From a checkpoint of a small multi-label image tagger.
Model: 5.34M parameters, 24-pixel images, arch vit, norm layernorm, moe expert_choice, num experts 4, patch size [4, 4], layers 12, width 192.
Training: muon at rate 0.018, 10000 steps, batches of 512.
Data: trained on telescope images of galaxies (Galaxy Zoo DECaLS), 88335 training examples, 58.0 epochs.
Rows from block 8 of a small multi-label image tagger, named by matrix and row number. Rows with one number within an expert belong to one neuron, the router's apart. Each number is 128 + 24 x the weight over its row's rms, rounded and kept within 0 to 255. All counts start at 0. Numbers have three digits each. After the name is the row's rms in percent of the matrix's.
Before each expert's rows are labels from the 100 images, of 14848, where the router gives the expert most weight on average: "responds to" is what is common among them. Only what is clearly more common there than usual is listed. The data: telescope images of galaxies (Galaxy Zoo DECaLS). In brackets: how many of the 100.
# router: router (model.blocks.8.mlp.router.weight, 4x192, trained with AdamW), inputs 64-127
# up: expert up (model.blocks.8.mlp.up, 4x192x192), inputs 64-127
# down: expert down (model.blocks.8.mlp.down, 4x192x192, transposed), outputs 64-127

# expert 3
responds to: roundness: cigar-shaped (65)
router.3 096:108122130121128124128121141109170124131178122140141143147125120107111075123106100175127080119149142122152117115085141126101131101174104127167123142175146108140087167146129130121171104131110141
up.77 105:167159160147092152080166148120152074127123102145118184117082126122132142136128134163143124146107124107102152097099124179137092098135114143106112132164140108128157108138073119154097126132130103
down.77 099:142149115096148140135140127092109117128118183130113084172117128117145109095120151096108117152159132113103164148106170090159175136177151092158152137102119129132150150114158106111110094149104111
up.78 111:130138126120091130111131159156148111148088122093132116151117119170153140166118128125125098133100117144093109136152142132166133138120108110161136134115117120143146131150133084108138134126173155
down.78 104:089112132148139139105130102111109119136159164128098128113129104138114147093143109128121136114172119100139118136142150133138156177111127146115121128210136173127122089136075122126136146161158140
up.79 090:097152169095100100127182141160154100139162097097108140121115115137162108108094100163163136104124154130146144116159149127107133115161101173100136142159149108162133099137097155143155129120115146
down.79 099:095158081111138157112105130146172102116126131130156139104096126073123130110119160169156108179150115118125140118140166102126145125103120117136102119123164133118102167147125091112111163114197097
up.80 087:128168097122113135138112167158147077100162139082121130133125127077142135128123089169129097153110117107097149156166105134098143114110096134122137087151170099147139126118114114195120123137159158
down.80 093:140098133132130163098153135096095086110126128169140106128162136111105139164121174115128131128132134136091170140116136095145131127114106186138097125112119113126151130153124113111120096149112147
up.81 109:131169107128126063087152137114124151083130132105111110126107168107143148122102151121125112129123140146146131142074128151105130129133125108146165118182148153099187154108147092130158073137095157
down.81 103:128117113147124158122152148166108132118072109102125141146109151104105138123145120090131098100164140082204099162150123181090124114130123120150091148151136119146094113111114126118144146062115110
up.82 112:107112105109116128126137094130169120114133148121149104134125118084124141143102126134110123124087109101109147161109121134122162109167130107138147121114134141174126145117119085128142154143125140
down.82 111:099112120175138138115108151146099142138112114164117169128136078130146102152165114101148121081104124096128120152110121152165127144092128158148148154120155142132139119152114162149117147165172123
up.83 098:098104141147146186132136103102120149140153138101090085152100089112132090150173124125056116131127115196145209127124150125137170150128140117096112101157093090131151141123147110137106134129111147
down.83 095:134141112117135110148100147126113123129167158154143128122175082133152131118144143091132130107155135098123167132104139106162070138181143106126129140100106135100115117167093119120119114130132172
up.84 102:162153145114125129112163106136127108190155131135112091147099154162085116098121118124132151156111182125139126163095158151158150100162111150136095114132078108124105141114122139143119135113139125
down.84 098:143188168108127099104120134105089110128119134165113119124138154138101160073118146118143131120111117128163120150115111137106150086144109099125127081166094198139128151099100101162114113129113165
up.85 083:155157116109112098104121132111098118122118134114118124140117119155139106131081148139116116075125168160126176142106130114113119107147099126074098130165119132101157140120111091174181167122113144
down.85 085:163099097120138136088111142128131187117115104138111078170160113113129089122142086121092147102155119119162136146122117112141126149131112163069111193115116107105137084119127156102150118180105131
up.86 100:132166091100127182127153141150151113144155123118087120108076125101082174115101128152103102141096148116134086143157099128094153166122124118129118115161159145122122138136155152111168110161127071
down.86 096:111130122084135150097135143124096123147114119119122096175133107145088148140117180085177105133176110100160101107154159153172143106128140159149159145087123141119123126124139112123140112145127157
up.87 098:066132100132137105148128161098136117153127096179107134134106125131125129165114118167137163099112097121129102139144123150123123138123137109102131164127107155180121172188083120147102132155093132
down.87 101:120141133188117117148137163173108097121115119117134153065161146111108147126111118088157117178097115113114121129092099157116165146095112153129143114143148126124153103135162142132138146109087089
up.88 093:108133151123113145143173121108137154133134158159089115144160138087129091111115143104094133112176108170144134143111128164131117147146116128133129126166094105103119147138124171118157109111086099
down.88 091:161146173110091135102111136092158106111128146110145123131162093131146127101160112184175109144122114120130148139149137095067152125105170128145167096132136167140118124122158122130166104108169159
up.89 099:114137049086103114118149145171141097125102120158108143133124145146142079129119140128175115127118108153069143171123157133092168145153156108136083109123129137118131124122128088112144135151105097
down.89 101:123098116134210160099157105132155131160126155141149177095168141165127167131192096154149124120120109125150099116109079127135099123122099112126151112146111131145131147076147102134146117165126130
up.90 112:149130141115133120162139115086165110117122116161115121128112150108076109143123073114159116116142142113152109108137155149127148144155127114094152169156155131154133139127096143113158089120145128
down.90 096:126102092137164145099135113099117124179153119188153123107182128143148128107098170123153134161137180128152161146116135131109144141124123138147160114126137139111137118192138118119122164106122093
up.91 096:133140152146132125115083165139105130124136110145177165103152116122101096115121202138093118124083149143136102154132141134082128125102094112141142128147154136079126146141124060144163131147142117
down.91 100:133098145141104112151151114138161110138092106106119086129090108113141122104097094120092139141088147105131161103128097115209133137093111132108088122145119110125109153153122133124074178122145121
up.92 104:126142147118113119142145142134133135078145138117166163078119124134166128153160138103139081110100084149153165101155155137092102164114081117152126128105129138138092131145128119116133137121106136
down.92 106:137174128130142201140114155155095125125113144131126083144105119107127148186157120126147173156157111120086140169130162094107147119097154182123145058121122113141109131166107153134129107135116147
up.93 095:113125158116115167120126123119086091140125118136126157131113081081118122151091153125183132124123152109118128146078134117110102153108145091147120120129155112122151143109144104108134113169136065
down.93 102:132084144128102123094099172116139160129066112139125115110124166169118100157157090109113160138136125171109110116129106101149125137142125098136139132148129134089141086129099155153165123121131135
up.94 091:131101127123146125110115131086110175135130125159165146168150153138136150149161170123152188134132131173117103139142138155115124147129092145138101145128090110118083140118131162149177129129128170
down.94 093:125143146086149121110069145104130063105134075087142155118124161137119132111134113139137131059108110154095159129113145154160132119117144108163088086096127148132180128101132127117093149122139140
up.95 096:125135153180111162138119114105154124131135111110153104167149138120136172123128127147136127118101117119169077138130097144134140104140144146166130158117112088123133151114067129148104138101115120
down.95 104:191097105101099143169097136136133112154135119129093160155141115106116136125179117101141086111147110136186132166127135135170118091128106104149061120154124117154146146149167126118170116142125131
up.96 102:120161131107131149089119099123163139159143126157132165157136106098116081160130096137143101098133097132099151148149130103148138123137166084162112169134128132102109154167127176117145090110154187
down.96 100:134105157058118158139132120145118152131132122148123114134141115115128127158161110138126165138135153132148132157142128136136134170108121144129137090141145107135105144124112107143112175133145135
up.97 098:134119129120138125134081089130092134137108103156112162082098159158119120098086136132120109122155162109107120148112135172105160140132117184150126143137105130124111097095141117126092142116086143
down.97 098:121186151098162128154123108118132133137122134089093110122139099143118116137117127129119120150084152119099145145130106166143111120141118092122113146105151124117123095110104163150165159172138172
up.98 109:136107151150135128102054099143133111158151140158096135131153133118130118121099127125157133144113165165134183132113081126131143140164111121152106077188155118150130127117106110168109167158128135
down.98 114:119137099129115128142126126151109162084142156098129156097101095117108154120164111104144109114108125121138151153120111187195120091154173142137147138154108086110097123129173129171124157152162114
up.99 096:171132141112091134125103101093144131125107135139122147143160158093143114115074129100094153157081123111124142165186111117094130123099107147137103128121132144127156155143093090131154119149157108
down.99 090:126125103163061087129152148108144148148144127123101121145103168156119142121132156163114097109118138103139125124106169117142155122124135121174152134080198100128156136073130134155123135132119096
up.100 072:118089172127149136146130109129139127115115096140166128068148104151101116100109142132123130103148176100127088162128135181119115106087123111129162154137114189112096098148124122134129122102127119
down.100 074:124163122140117124159168141100184113099139125138082131149160091106108121112143171177116114107139115113098135117088168097140106146150138178165119102145123128165125141101091124149137141159122141
up.101 082:131143099114097132144139163155170145139079135137070131101133123083132132202130123126129139119168150116160097121101075125145099106121143151138095138131131113122151139106140118119166128097133156
down.101 089:106105146094174111113069136118187096122105177135130130135135125080115139101136130096126164088153092156142140155110120123102105105115135131069098122123128170124127146127139123157117080144165066
up.102 039:109126093111113162139114160119159127099118116120112140092129134138116141122134118135099126125142126132164115098183128189138120135154115135135144105126122116091113137132131123095102147109135119
down.102 039:106126105181097110139150150106146113113137118154154166144125187101115144115153092142111159110105153143140132118158100161121145124113139152123094101109148127128115140131166133135128134153073164
up.103 096:182128104113142115142128110140099126119111115116124112097135125154104159113098112134131085132127090154136160149151133167113112102141077153151104074142091121153158132157147115133124146107148128
down.103 096:125154156140114138109132151114133181113098138116117101123116156130159189167138152150164110129113120121171129147169169101163120129116132141127125185149108098109152136062123133087155129149129133
up.104 091:120163102111142140168144117102132153139159146125120170104133140164099116126129131130127101119103143088113149106100132146138107146145126145103133122120113117111092128147120091136149157139125150
down.104 085:145119104117120128126072105147143159105135130169137113183179077115126112121156142092129146150112111154070136103115121119128151119136121115149107137119106090140128127131129131114125145109114166
up.105 106:138179132127134153126136113107132180116100120055137131098097104142136103130110123144110124126145106113116080134159120145099142117133072089125109166124144113130145143123126123098127110111111164
down.105 101:113104137139149128121114172132139135099114176148153125165169145153096129119149129089135131152160102157160112069157105130133117097163113148079128103139160102095158128119137061124125107176118147
up.106 109:163108132126118129155146122102110121072083163123124111138139148129122112121123108149132111118138191137137152113101124110161125169112095127136072137099138127161120100178119145175129123108102140
down.106 116:149165144131163119119117133158131112155120146140114164102098092114115134143115158100144138099171101153140109108163126146131096086155103158125118124133160075140137126155088135138154135136135121
up.107 100:145136090114128128122084124106115168131130143169140144148147090159088136145098157126122127131146140120117134177138119109117126107102114109102066125137101159132131130118120167115151098110140125
down.107 104:167127149106107111103167118101146091129124096122154106100083151132138107126129134104086118105134098129084093105151115109103133108196111141147144131135105099158136119102152129143130149119110136

# expert 1
responds to: roundness: in between (61)
router.1 097:124154122167172097122108141189097117140120146127125143127113146131126145136136096161133113141122091118085171126143100101128065159091119134111172162149131131096136094125105162111127158098127137
up.77 074:174108099150142099117127099156128100079123118114134116118122144117080128141126176111088113084182116113115115114141103108136123116123136109107166123163142090161109132188117142129150113073150098
down.77 068:107138101112144155152143111133115134153116118147103171129167105120171160127129148137134113124148095131098149143163137140105120137105112134103146183123131124165113085078127115094135138125110145
up.78 111:160125113146146144138135109155101110131084109121117123149123115200111117100172127101121117105103125103173146094082125123150116182155156094095122134124080111126114098142109183143126171143152107
down.78 100:088137103129115151131131118106162112134156161105115157087115128130126122172150138139106133148121139163125106131135166111118127104110088127121140090115115102131115118162171119099158122129121172
up.79 096:190126105105156163117125149160105102119127157169169151107152094085086142130131151146125129133169111136147132163168094106157157125168167108120166120112099135131109177141110067142115109112115115
down.79 091:127138142131113095137152145137117177140102141140119146104103141122120127135177093120134128124175149120125136074127116128077167136157118144126113083116109141114137106105089153149165170125134124
up.80 098:111113161151088182150130145104135095091144134124127108129087132103145135117099141133162123139084153160138143095099116108148140086178134148149163114134146111122122145136106171159112137112096117
down.80 102:202096121129103108147121132118136163134121151090142115140119169152125152136101118095097102130143108111125136115113162129114095126098097131106124158136125169120055116101150112121120135162121166
up.81 109:114166142118129186122099160146101146121162143127111119098131148100136154115125164136160133125096154114116160127124098119178125098149148109139130156092117107167131165119094098100115121136149171
down.81 110:159108163107112135142093135104131161140102126098132135114114142109166115128126094120125094099124106157152085141130139078117125148127146159151123092134128108120127145141108154118166102133129164
up.82 110:142125134126156134179148106180094147130128130131084131113177116138105141124145112132107117140150102126144139080161109096143106100119128162122129121129106157076134143141113134118105136125168071
down.82 113:135152142175141120108122137125159142102132120128160143098099129143115101108135132081153105074117110105131153167105129124133140118101123126133127131124146138144156143149152177147079115150098154
up.83 110:114133125161171107156099126151125136146121128108098092170169117151158096124104140163156113093123114101134146148126136123089094121140099131126110116107141162128138113147110112115116109116095130
down.83 108:112147103099103141115181129099122140105116112085163146146115123110160112136151101100116105122140113122107088130165121145157135114109130139102145166144119127107140159089126132124144129125127163
up.84 108:097152142126150144157182124159137068096125092121128080100133182133122107127123121147100113126116148099140149117155130150145110097090140087108159108075129095141134144140126122169099091167076126
down.84 101:131132180118124112107156134088124132158176129162122149145103088122080151135149131102183130088164106156155171096098112114095135102174142128184105133172138125079109125107156122101084152069129142
up.85 115:111106137157138099114112123129110119163120131131148117132103114165059149150120113134139164145101145119117105081125152122173098118157133163139096132147119076173119093140092130108125161126131099
down.85 103:100109094103140186125140128144139132116125120153145127114133156098106109122119140150130093090127114139137130153118130135082165143172065084133127096088123121093135147103123107163136082116084155
up.86 102:107110115138123133136124146090115125126146117123159099156108131109162152150161107114145165107064100119130143104111130151124161101156125133116120115117133160132066172106165145103151137082143125
down.86 088:135138129115127130088124109133168140070129105134130096130148149096088151114169104157097117079153150116113085130140118108180095144166132123154090118136163155071138156123167115133134097137105155
up.87 097:162146103113079089114110156138094141084117112168154123089130146136121132107160143103122136134121189073126165143105141164140180114112095148176096140139122151101077166116131164167119147118157143
down.87 105:127152148127152149146110168154163130139175121062118129144128088118100145135102151124152128120092086157147153152128121108090140137167136097132150134102124121160114114160163104143122076138111115
up.88 111:166136129084096175109111115149068112115120109111152102141086115148141164176128114158137082128130120137104113106077126131112126110150105095123140159139117095139179146139100118178131150139143120
down.88 125:159131154104157152134132097118134131160173133112104136084163125133149141121114160083140141071149146149118120146135166155113143080102093124141124164106064143146106169116104109155132108109136090
up.89 093:113160140134116137116112112120079113155112140104170149112148091091101115102124133069140134129101133110133144145117113147125112141118126114120141160125106117151086098141131175109132102103142109
down.89 095:148113121081133107098123115113129134138124137118122158137139124152145135127152139107131092119123140179132093123117128113135092104105149097132152173112178152110116120112128121187104140171162085
up.90 091:128148158126107089152169126154124080131139121136143159118145120122091146160101114152105116131104138143102149128157091155144160101122145095107123115147117116133128104141122126159133132110135166
down.90 093:154157144143093080111086135125122128179157106090128118120135115105187160144100135125145138142097130109127116174087146137119127157129089130160136176133096116114133113109089142115103099123133115
up.91 096:143121123108119086143186142115104092108115112105145136104081133153074156145120137168150143135119136140089168122146140128116111116153100136130104135126096133154116144126111136108096077158102163
down.91 093:107125141145102111149117127101114146142138118117112117162112139146128057098135135119094112102138110133079123122121159087179159128172125122144147166119137150118165118112114086134145145152149156
up.92 067:126096085144129067136129168113122111108113135129141143178166135146162110113151117101134108113140103080123156117149111109151138113129121147145140144088153119129118151173128109123115146103113114
down.92 064:145113111141152137084141095143155140165158184102149143096097141119137117115132161127095113089147151063108109152107132127105140109149165142086108096132096117181131150171121139114130111113105153
up.93 092:126157158129125149122082160113131107133119097171112168143103104143083178093100126141144145128172170123162136165081120149075127132118126103145118132109104109126114136119100146141131123128145124
down.93 091:099143118112159130132122162117148093128129150164139121132129109138116121124082136109161157102095132129125118122139103151139159105136135114154126162118122132111162110106114164179125127138099119
up.94 097:111125091153201113087139139109164129113094126138111110119129153081094114133092153119168167142151149128121134142127141138132137106149084097136137185125119117141104117148151080107126134126136108
down.94 101:155139071109131141112126142127091114147124112155184149134122127105134135142140139150091096158116119102144104120109088122093168092140157153150097089143150117127149111112091147107151156132140123
up.95 094:152145094114144088134127146068118115113116167147106140188156160090134128129133161132140111141150136115130159127101071145139107129160121111133103101156160131138075117148093131148161172112121108
down.95 098:097121140120113095152088103165153177170144094121117090127124127150122141085102079158108100122143176134141127129175139094119123130065140106164145139134106152134152105163151133097116108131133141
up.96 101:135156095130168127154189126110122152135131091157129134136090112130105111158099116172126114121129144090132124156135147100148109182145144141141128130137172121134141121107085128104101099117097110
down.96 089:147114143149105129111141125126106097114139184063112138116081142088119115141146122137096125118123137130135147148156141131147117092114128100148113153112109170127092166143155113145147175111151171
up.97 098:103052139106121126141159082160143126114129087110163176143136079142140124189110175170134110105158133124112139168162144147144149139162139104165151140149114142114132132093104107145105119124122112
down.97 103:136169122103149139113099121104096138110113164095097102112128160155117131084115129149128085158133138098132105146178117120127102172119151167091162075126127128156137076100120180147097123141110157
up.98 098:103086128097108153136140121141165105145143161143143116170154109111175149162121174168103133134151111127156143153117119135129131133100142147116146175122140139125131145102163108138123156120147118
down.98 104:070169158146137142139152133146121110051085132151127125131097102161122118095177117122174147194142110153151110107140111136179136128160140098097165121150127116100141110149160150152124124118152115
up.99 103:119167119119124135096153120138157163147155124137144127146151130126114146103136109141152143132108199160141138108128076152111169115140105156123136124146124132119131102095128168171096130155170123
down.99 093:143165125123130084135088124085103119091105163106110127144093124100069113127111130090153152123140071099146092147115130138118091133110082100117156124137169125138129128118137104105131090123121139
up.100 107:134145080153133139117149163104150083111117078089102126119083142132154151131108095097141143124166172132084116116088106135157120099110113106132110143167149161124135118107107102178154121142108143
down.100 102:109156144098114142138130131161093134117148140140144102138150081099122136162088124070120139145150143118135109120119131116101105131155140115170122112120142120106134125094150166077148149114106091
up.101 099:129154099124155152101132076118156103114134179118116109140122135126147137131142143139143133073093103084145089150091081145124150098091095132125155135165140112143098115130088143146110122128088140
down.101 100:145096157074167146151110124138123126134125158114144143127097097164151122170127116115109114123131149149101135088101096134132168149098132122115090139120103116125153184147133096154110164156127159
up.102 098:132134138107145182093136146132127113116148104126151171125110111137130153127135115120096125128127170095130151143160172109143128170100140132115202137140133129120089089104118119088144108109174124
down.102 094:128145121104137117122130094121134120129156145150118082135117120105126125154140126139100097121098118143096131125111111090149142110144107118091109126108074196089111130085139118147114177130137123
up.103 106:121125106149150106168101172172125124133126122169117140129108131200127136095155111097134144132144119129153129089163138123067151112129064114139087143129134144107106130085122140144146127121165122
down.103 114:125113167118142172124121118090127147120129119127121111143155090079192104113145171132143151156140098165155108134128141094135125152170129146129129111121163103179104100116137157130161077127114117
up.104 096:149162122090130115121161087130119132149127128158121129096124098162140095146116130170100130158140081086115095114117100133117190142133144099180087151131156114115153130133121108163134112135136108
down.104 089:128133108127098136124088096138126140132119129152109168113109122157124103136097163147136089149141167110097121127130152103140098109125097155101155113124147141157137126059106126144121067112086155
up.105 102:135134103122156114139187144137136167116128097090138130106108131126125148125140143125116113082097137139111123180151122105124137146131138142126141123136126149142154131117071116119120139141112114
down.105 103:161084149149101101117136174082116154134143118110115148162133129103121123133148173129133163137106109074123148138086150142169139116138156126145118108143132139079178134147148145146142136133153130
up.106 107:156078147092110089123135116133127169105119156169138125141147168131100116111103110126157146074112136086151097149126165186124163124167138121110136130113079073105115126152154138121116149150064140
down.106 108:152131108130120134172112131140125094112122074089111116119131129081121179093109165089102145135122154120142119121157141150119099122131078134147134123153149135139154120128064086107087140114133100
up.107 083:144150133083161142102150122133124188097168161112086117133123111118133134163119137162105120155140140090103147125109132156123128123158120102137156133124108128140159107148093134143129153105080138
down.107 089:130168123094115111116107134141156148143088145148132143104116131167157114134091136142138099147156143133115064159107121111131153106105110155117156117160127149099127136131145124082147075141128127

# expert 0
responds to: shape: star or artifact (57)
router.0 103:163114151118122129162144132156133141141136135136140134121172166137134149138151168118107113075100129162135093091171124141188086095149123117120106102164092112116112121137090073093137133132166099
up.77 092:125154107158142154105082109138136193165082127184134128121161126155137139135144162145109135101125162157124155132122156148143129161126140197088149134122136101119124111124096100153101130142101121
down.77 086:147115171093152147081100143106129128115133131111190116129100149201150107137134164111115112110067115103158147130118111128145156138134141126133151102190116133122137107127156116117136156083124109
up.78 109:107107123145132147137147122187125119096133146128141161138129125084149136127115177089153128159157155114105098123152093117116114115127184140169110137154176147176091105150136145140094096124124139
down.78 102:120140137083132168134123067157170162153138114122113117183177101098143100152132123150094171145151118108109186101123142159135133108092165121129108126142137119148130136130087112142146109099127146
up.79 100:152144161147126106113075143154140125142124127129147136140141111108124114127100174151106156101108097152146156108120138076136159180123162138132104151145113123099170179114097144157180130112167115
down.79 101:106118110131151132108137083134126105141118115162112157109144101115144117160144092103131123135143161142092148151120125101150122110132094134128173182126128108147149134130138139095130113119133135
up.80 101:124151128118141109114083144136099131103086164128128109108114106123107135162141115100134076155155090133110110148115088164149163132098131137094087144162125128084158145146094150118144117111146087
down.80 090:160162148135102132155143157092129097115107150124161149098120105111119114113116127138134099090131135124144138166095166088133159143131116145111130136105118118153122098170103067121074106105166127
up.81 085:123120140117144119131111087136152105125142150150095103105051126137119143110107121125111141138096091125163110125110135134133132105139142148159131120130146099128108133114154139117154077136132152
down.81 090:162130128151114128118127128117117126160152124096109103135154139109143100135099165120166124128139150114081084096098128103114144136181136151120120164162145136122158150155163125126172100159115126
up.82 108:134102106115096152130151096150103141113115107113122099092109155105147097103122127097119105096133180113089157100128144175112110145154134145097160136102123106154094092116140150138169155112166163
down.82 107:141123120171102129175133136146113097181107078102152121126132106136143140141142155128163144125157162131163093144101107159143122133171137156146106097120140136132131116138131141133079117131135125
up.83 099:168128087147128097070150118179136150150100124130117133102130106121112130155088148158135135108086109117139129138112063140120109128101170114105161140102130087149155123138110105135104104115157136
down.83 108:123133176122157185148132118112088123127132087119092123123165129104139146165106145116142093137119138152131065075135123129147109162112166133102128150109114135134156135125131107090163137149130141
up.84 097:106145130109129151103171154141146138180166147157157153153091144117174117124088154118130137147143113141093123135120121121130106139105120125139157095098116133099160105110152156123087133144109129
down.84 096:152080149096079135134148137153148104092084122108151131158123143114145124159121126121076089134131114128149135143153133152157145125135110101115175144127124062139092123170134106166119167080108110
up.85 091:120134114148127070091120148100107131142144167148155157163117095169107181124123079095113134167137162163156081118106108111066119194124129122119165152134102123152138107135133121122136151126134174
down.85 094:139143178133110137115121076147113073100133142140126131145139089125092097120125151102137114134112118148084115128150114130142149129124142125165079154131109131096144126088119133112112172131147126
up.86 096:186132143113142114099141093125187131116151131201118171087131115108113142104150123103165141085123109132155120131159092111130121145136114135134111155155109157139112114161139096124091150115150134
down.86 089:158104106118132112120106167110137146137092134102076160124143121162162102118132077162118133122125141162106123123135122119074165138193083096147140151108105154127113147077115109126168121120194145
up.87 087:129123070091134140143156108139094125115166136137119119144114119144130168162092182142119107160138137144113131144112124141174111123100133149109159096133140170163089158087082150141113159144112098
down.87 082:138128146145100154134105088119102126104091089160116138131120110134160152128124159103109155182087095146112102157116157132139143150114115118132172111086112151078154097132112101070160164136095104
up.88 105:126129174106125186101118112138137171104106103112105122135091107098117168141172112087108127115125110102142150099164202144114198128164125110127097133155095151118127084170113083142157119138127129
down.88 106:123147130141172075144141133152123070106146129109156110143102129150110093082142099148154112080137147091167137137086165082116098131115127105155121133123140101122154133117133135150130090117089144
up.89 102:105109129137104186142122129119138136155137138167173117141148121159130094153158125098164102124139117106121138118140151090128101147116126106166105128126151077139121120139139127119129161095147106
down.89 106:128129154117094116155107113092162141127130123133131126156133146130149110100146111105132114085156151108158055110133123163133122143157095181102128147176146137156112093116157091116154111094140073
up.90 097:141130092126093122130178121147140132123132158094087170110137146133137122116112161128093108130143153098138147101090141145115119127110111114110161120108129122105077123099140116103105174101162131
down.90 090:122104142090102178107115131151129147152103118117166089097090170089124128104108087114095155108175133148121159184108136148111157113108138137123147104131134129141074105126143151128115082111123127
up.91 103:126134123164112089137151138152110154125155160144159129135140112134160098170198136163099115133115118130119163107114138170106137127154115137133091107157084126123152131099092164176150155095096137
down.91 102:072124161091122152100134147137123139110152141141071120073130162198123146149088119120128141132136133170109120144093104141141152140086147137133154112112119139092122127078181137114162135131176106
up.92 115:122172135115133090138120088130147125149117154110116092126149138149138146161129133134122139159170120089105105123142116119139124126135106115106110134128123182142135098138072133139110125116137117
down.92 133:120125113172149103118094111112122132108131109108156133151109169119162104113114128111144121084120157100153130113137136151159141128116149140155162101097164110104121103107113111146139164128136136
up.93 090:154121118128164141153098109111143131091124115135099155148121121120143149104110127174133117133157142099091103107158106108108101153181123124134192157158131149095099144108087149137073130116183070
down.93 098:133165132063148166108121139169142124146126140120168118140159115163146118116100088123092131164146121124117154114120143170172162103143123148126126163133119129153130151110128133140140120157136131
up.94 092:106094118143136111113131135118159101139076116127114127128136138135136093131149132100105119138099158147091142109083125158125103175133113087135130097134150133117167148150128116177159124114127118
down.94 100:101108116160118095124181165094131100103153106167082119117131105175109142144111158148160149126143120115144144100160172159107089118117133103080139098155137141118176110148122144136090178135102152
up.95 096:105146162113141110159132119143128178140119127124145136132133095099108138116111133107128161144151104132086129122089150156104096136133130085142116126160093170090092133145143149138129101105113139
down.95 097:151125094178135115113107103110139166132096103133100162132073136153122121120167096139088095094163144130166143123105142082164133136117118131099115124167185106149099121192153142134130156111152109
up.96 101:119104129096146170141127108094110173115210095151108088128110131137097110120174136087146122107117145144152135118164136154119124158089102114164157127100137146134090090094132146121121097139185099
down.96 103:159159129125095106130100125148136110152100083166150123110112056115155121132106139129137149145136111162112114130166080104096107115147121152130123134148124102122130149145093132111145104136124155
up.97 084:148108096124133133102132122147096082142153134133132140125145102126179138135119126122101094131119143112138138137127112128132099118150145164134117128142116145190157116166151127128145127101118138
down.97 081:109132112079107121132116164168149124117123106109113132130151114106108175165128188127142192091116140153135101122103148105099138132117134141127119113145131138107140145104135115107095114112143145
up.98 127:126136135140110146142152109120125142119096166147158115129150129135146110146084159113111102142129122104108098147150115149137175111142101119134122134162110159145070113102120110090133133143104187
down.98 128:130108096120153094132129114160121111126137123162108144100110117110150136152190138125134167154127132127131170130142122157138107169116136092146121105170129178112139139118116147131167142124103146
up.99 098:107157116167142107112143131140162145137145111117111136181146157134127106172077119132096104145119114066087140124143128103124092132134187154183127096111131156081111073141137145159146093154127153
down.99 095:150136129089113105163120133108107090120093124130107127098128123138112158157114087167140104089122102131114147081136123135156152180120122127098110131119134128150114131150139153142109138115143106
up.100 098:138140093107129184124089098091116120101145110170122163100142090120160081123097189092141147091134155122109168072160150144149149163142130145131164125123157138129141079114118131129145122092114134
down.100 088:081140145118130083100153088087140145174138123092116082121127100139162139153158195123105122144117121146174073104093092110114102108139109121129110139114121131163127114121095140124151123119091097
up.101 101:140162145089129095122100135130140118123096116134128161132124120144116141150130146140139146168140133105166137125154165114112179157121130133123129112114116140102173134100136104126099093163147157
down.101 103:121132170135162112123157155119144101097101113123138093107190127142118148129108124181112119119114090133112144120116086130121100164128104138162138153131147117157128136168113167103158116080122117
up.102 095:117108102135126150195128132127134131117110127078125134096124155121126169154152096118140148147128160159105136118114148146156108124143076123119157126140088118152166183098114104130147118147131121
down.102 101:185189130092149156116135111122094160155112097148128148161101136118114156122098095064117194112091167127108138107132138148076111121119161133153091101132136104123112131170108095149098146123085115
up.103 094:102082088152144145154151137133110141152121091138124151112136101138096115126124117161113102095139136108093132117114123160121111124122131151102143151125139176097145141150137133154128174098151099
down.103 105:117113124093122116135144109147113111114158155142147099142148127137133122109155103152131135126173153103152110160079149122160132140119119144139058145133152120162124147106124114074117143151150111
up.104 108:097144122130104123128135086089138168166092133120155129095159165094158101186176174097125117138146120115144162133152130134129105155174148152138124107088113091117106128113124132143138082128113122
down.104 111:149086109097118104133144119157102120127112154136141146109128092117138081156126120127138152136100124135106122100108125109137160103096146091131130136119140142127125136142126114138133099178049127
up.105 109:114121132155107148108133167085148152067146092139123108197119127165104133145141123142126159116127101143149105130114150140130144141107141152146113093126101175146141170136089105140128124137110095
down.105 112:185175131125126159168130160096065061108115138100138135154177155126098122121101132121151106129092151161141123167141099114109142147135111103133102114164104106134155112106087138113094113096143121
up.106 106:111132156124140089085101101117126130139147128155114119141128111107115102099134131131131137087152146154135137120115115178129128107142123144122140137169129147105169088122141119141164112147114073
down.106 100:131117127153097137105157144118119107135096183109089131086160157154154168125091130136088152136139170174098131156173144064123103081142112151105091088129135125153112135121143148111113124125153108
up.107 109:127142165121106151150149136155097165124120148117096127112157123134110135154116119114166144146095133099151082140168171162144124128139150125098143110088159135149127145166112098117149127123119088
down.107 110:114116111106187098131138128141145135148094118121137126147128051089128113130163144131137134153154130142079109143095110146126120146121166150105110110080104149090183128120118096118092119171113146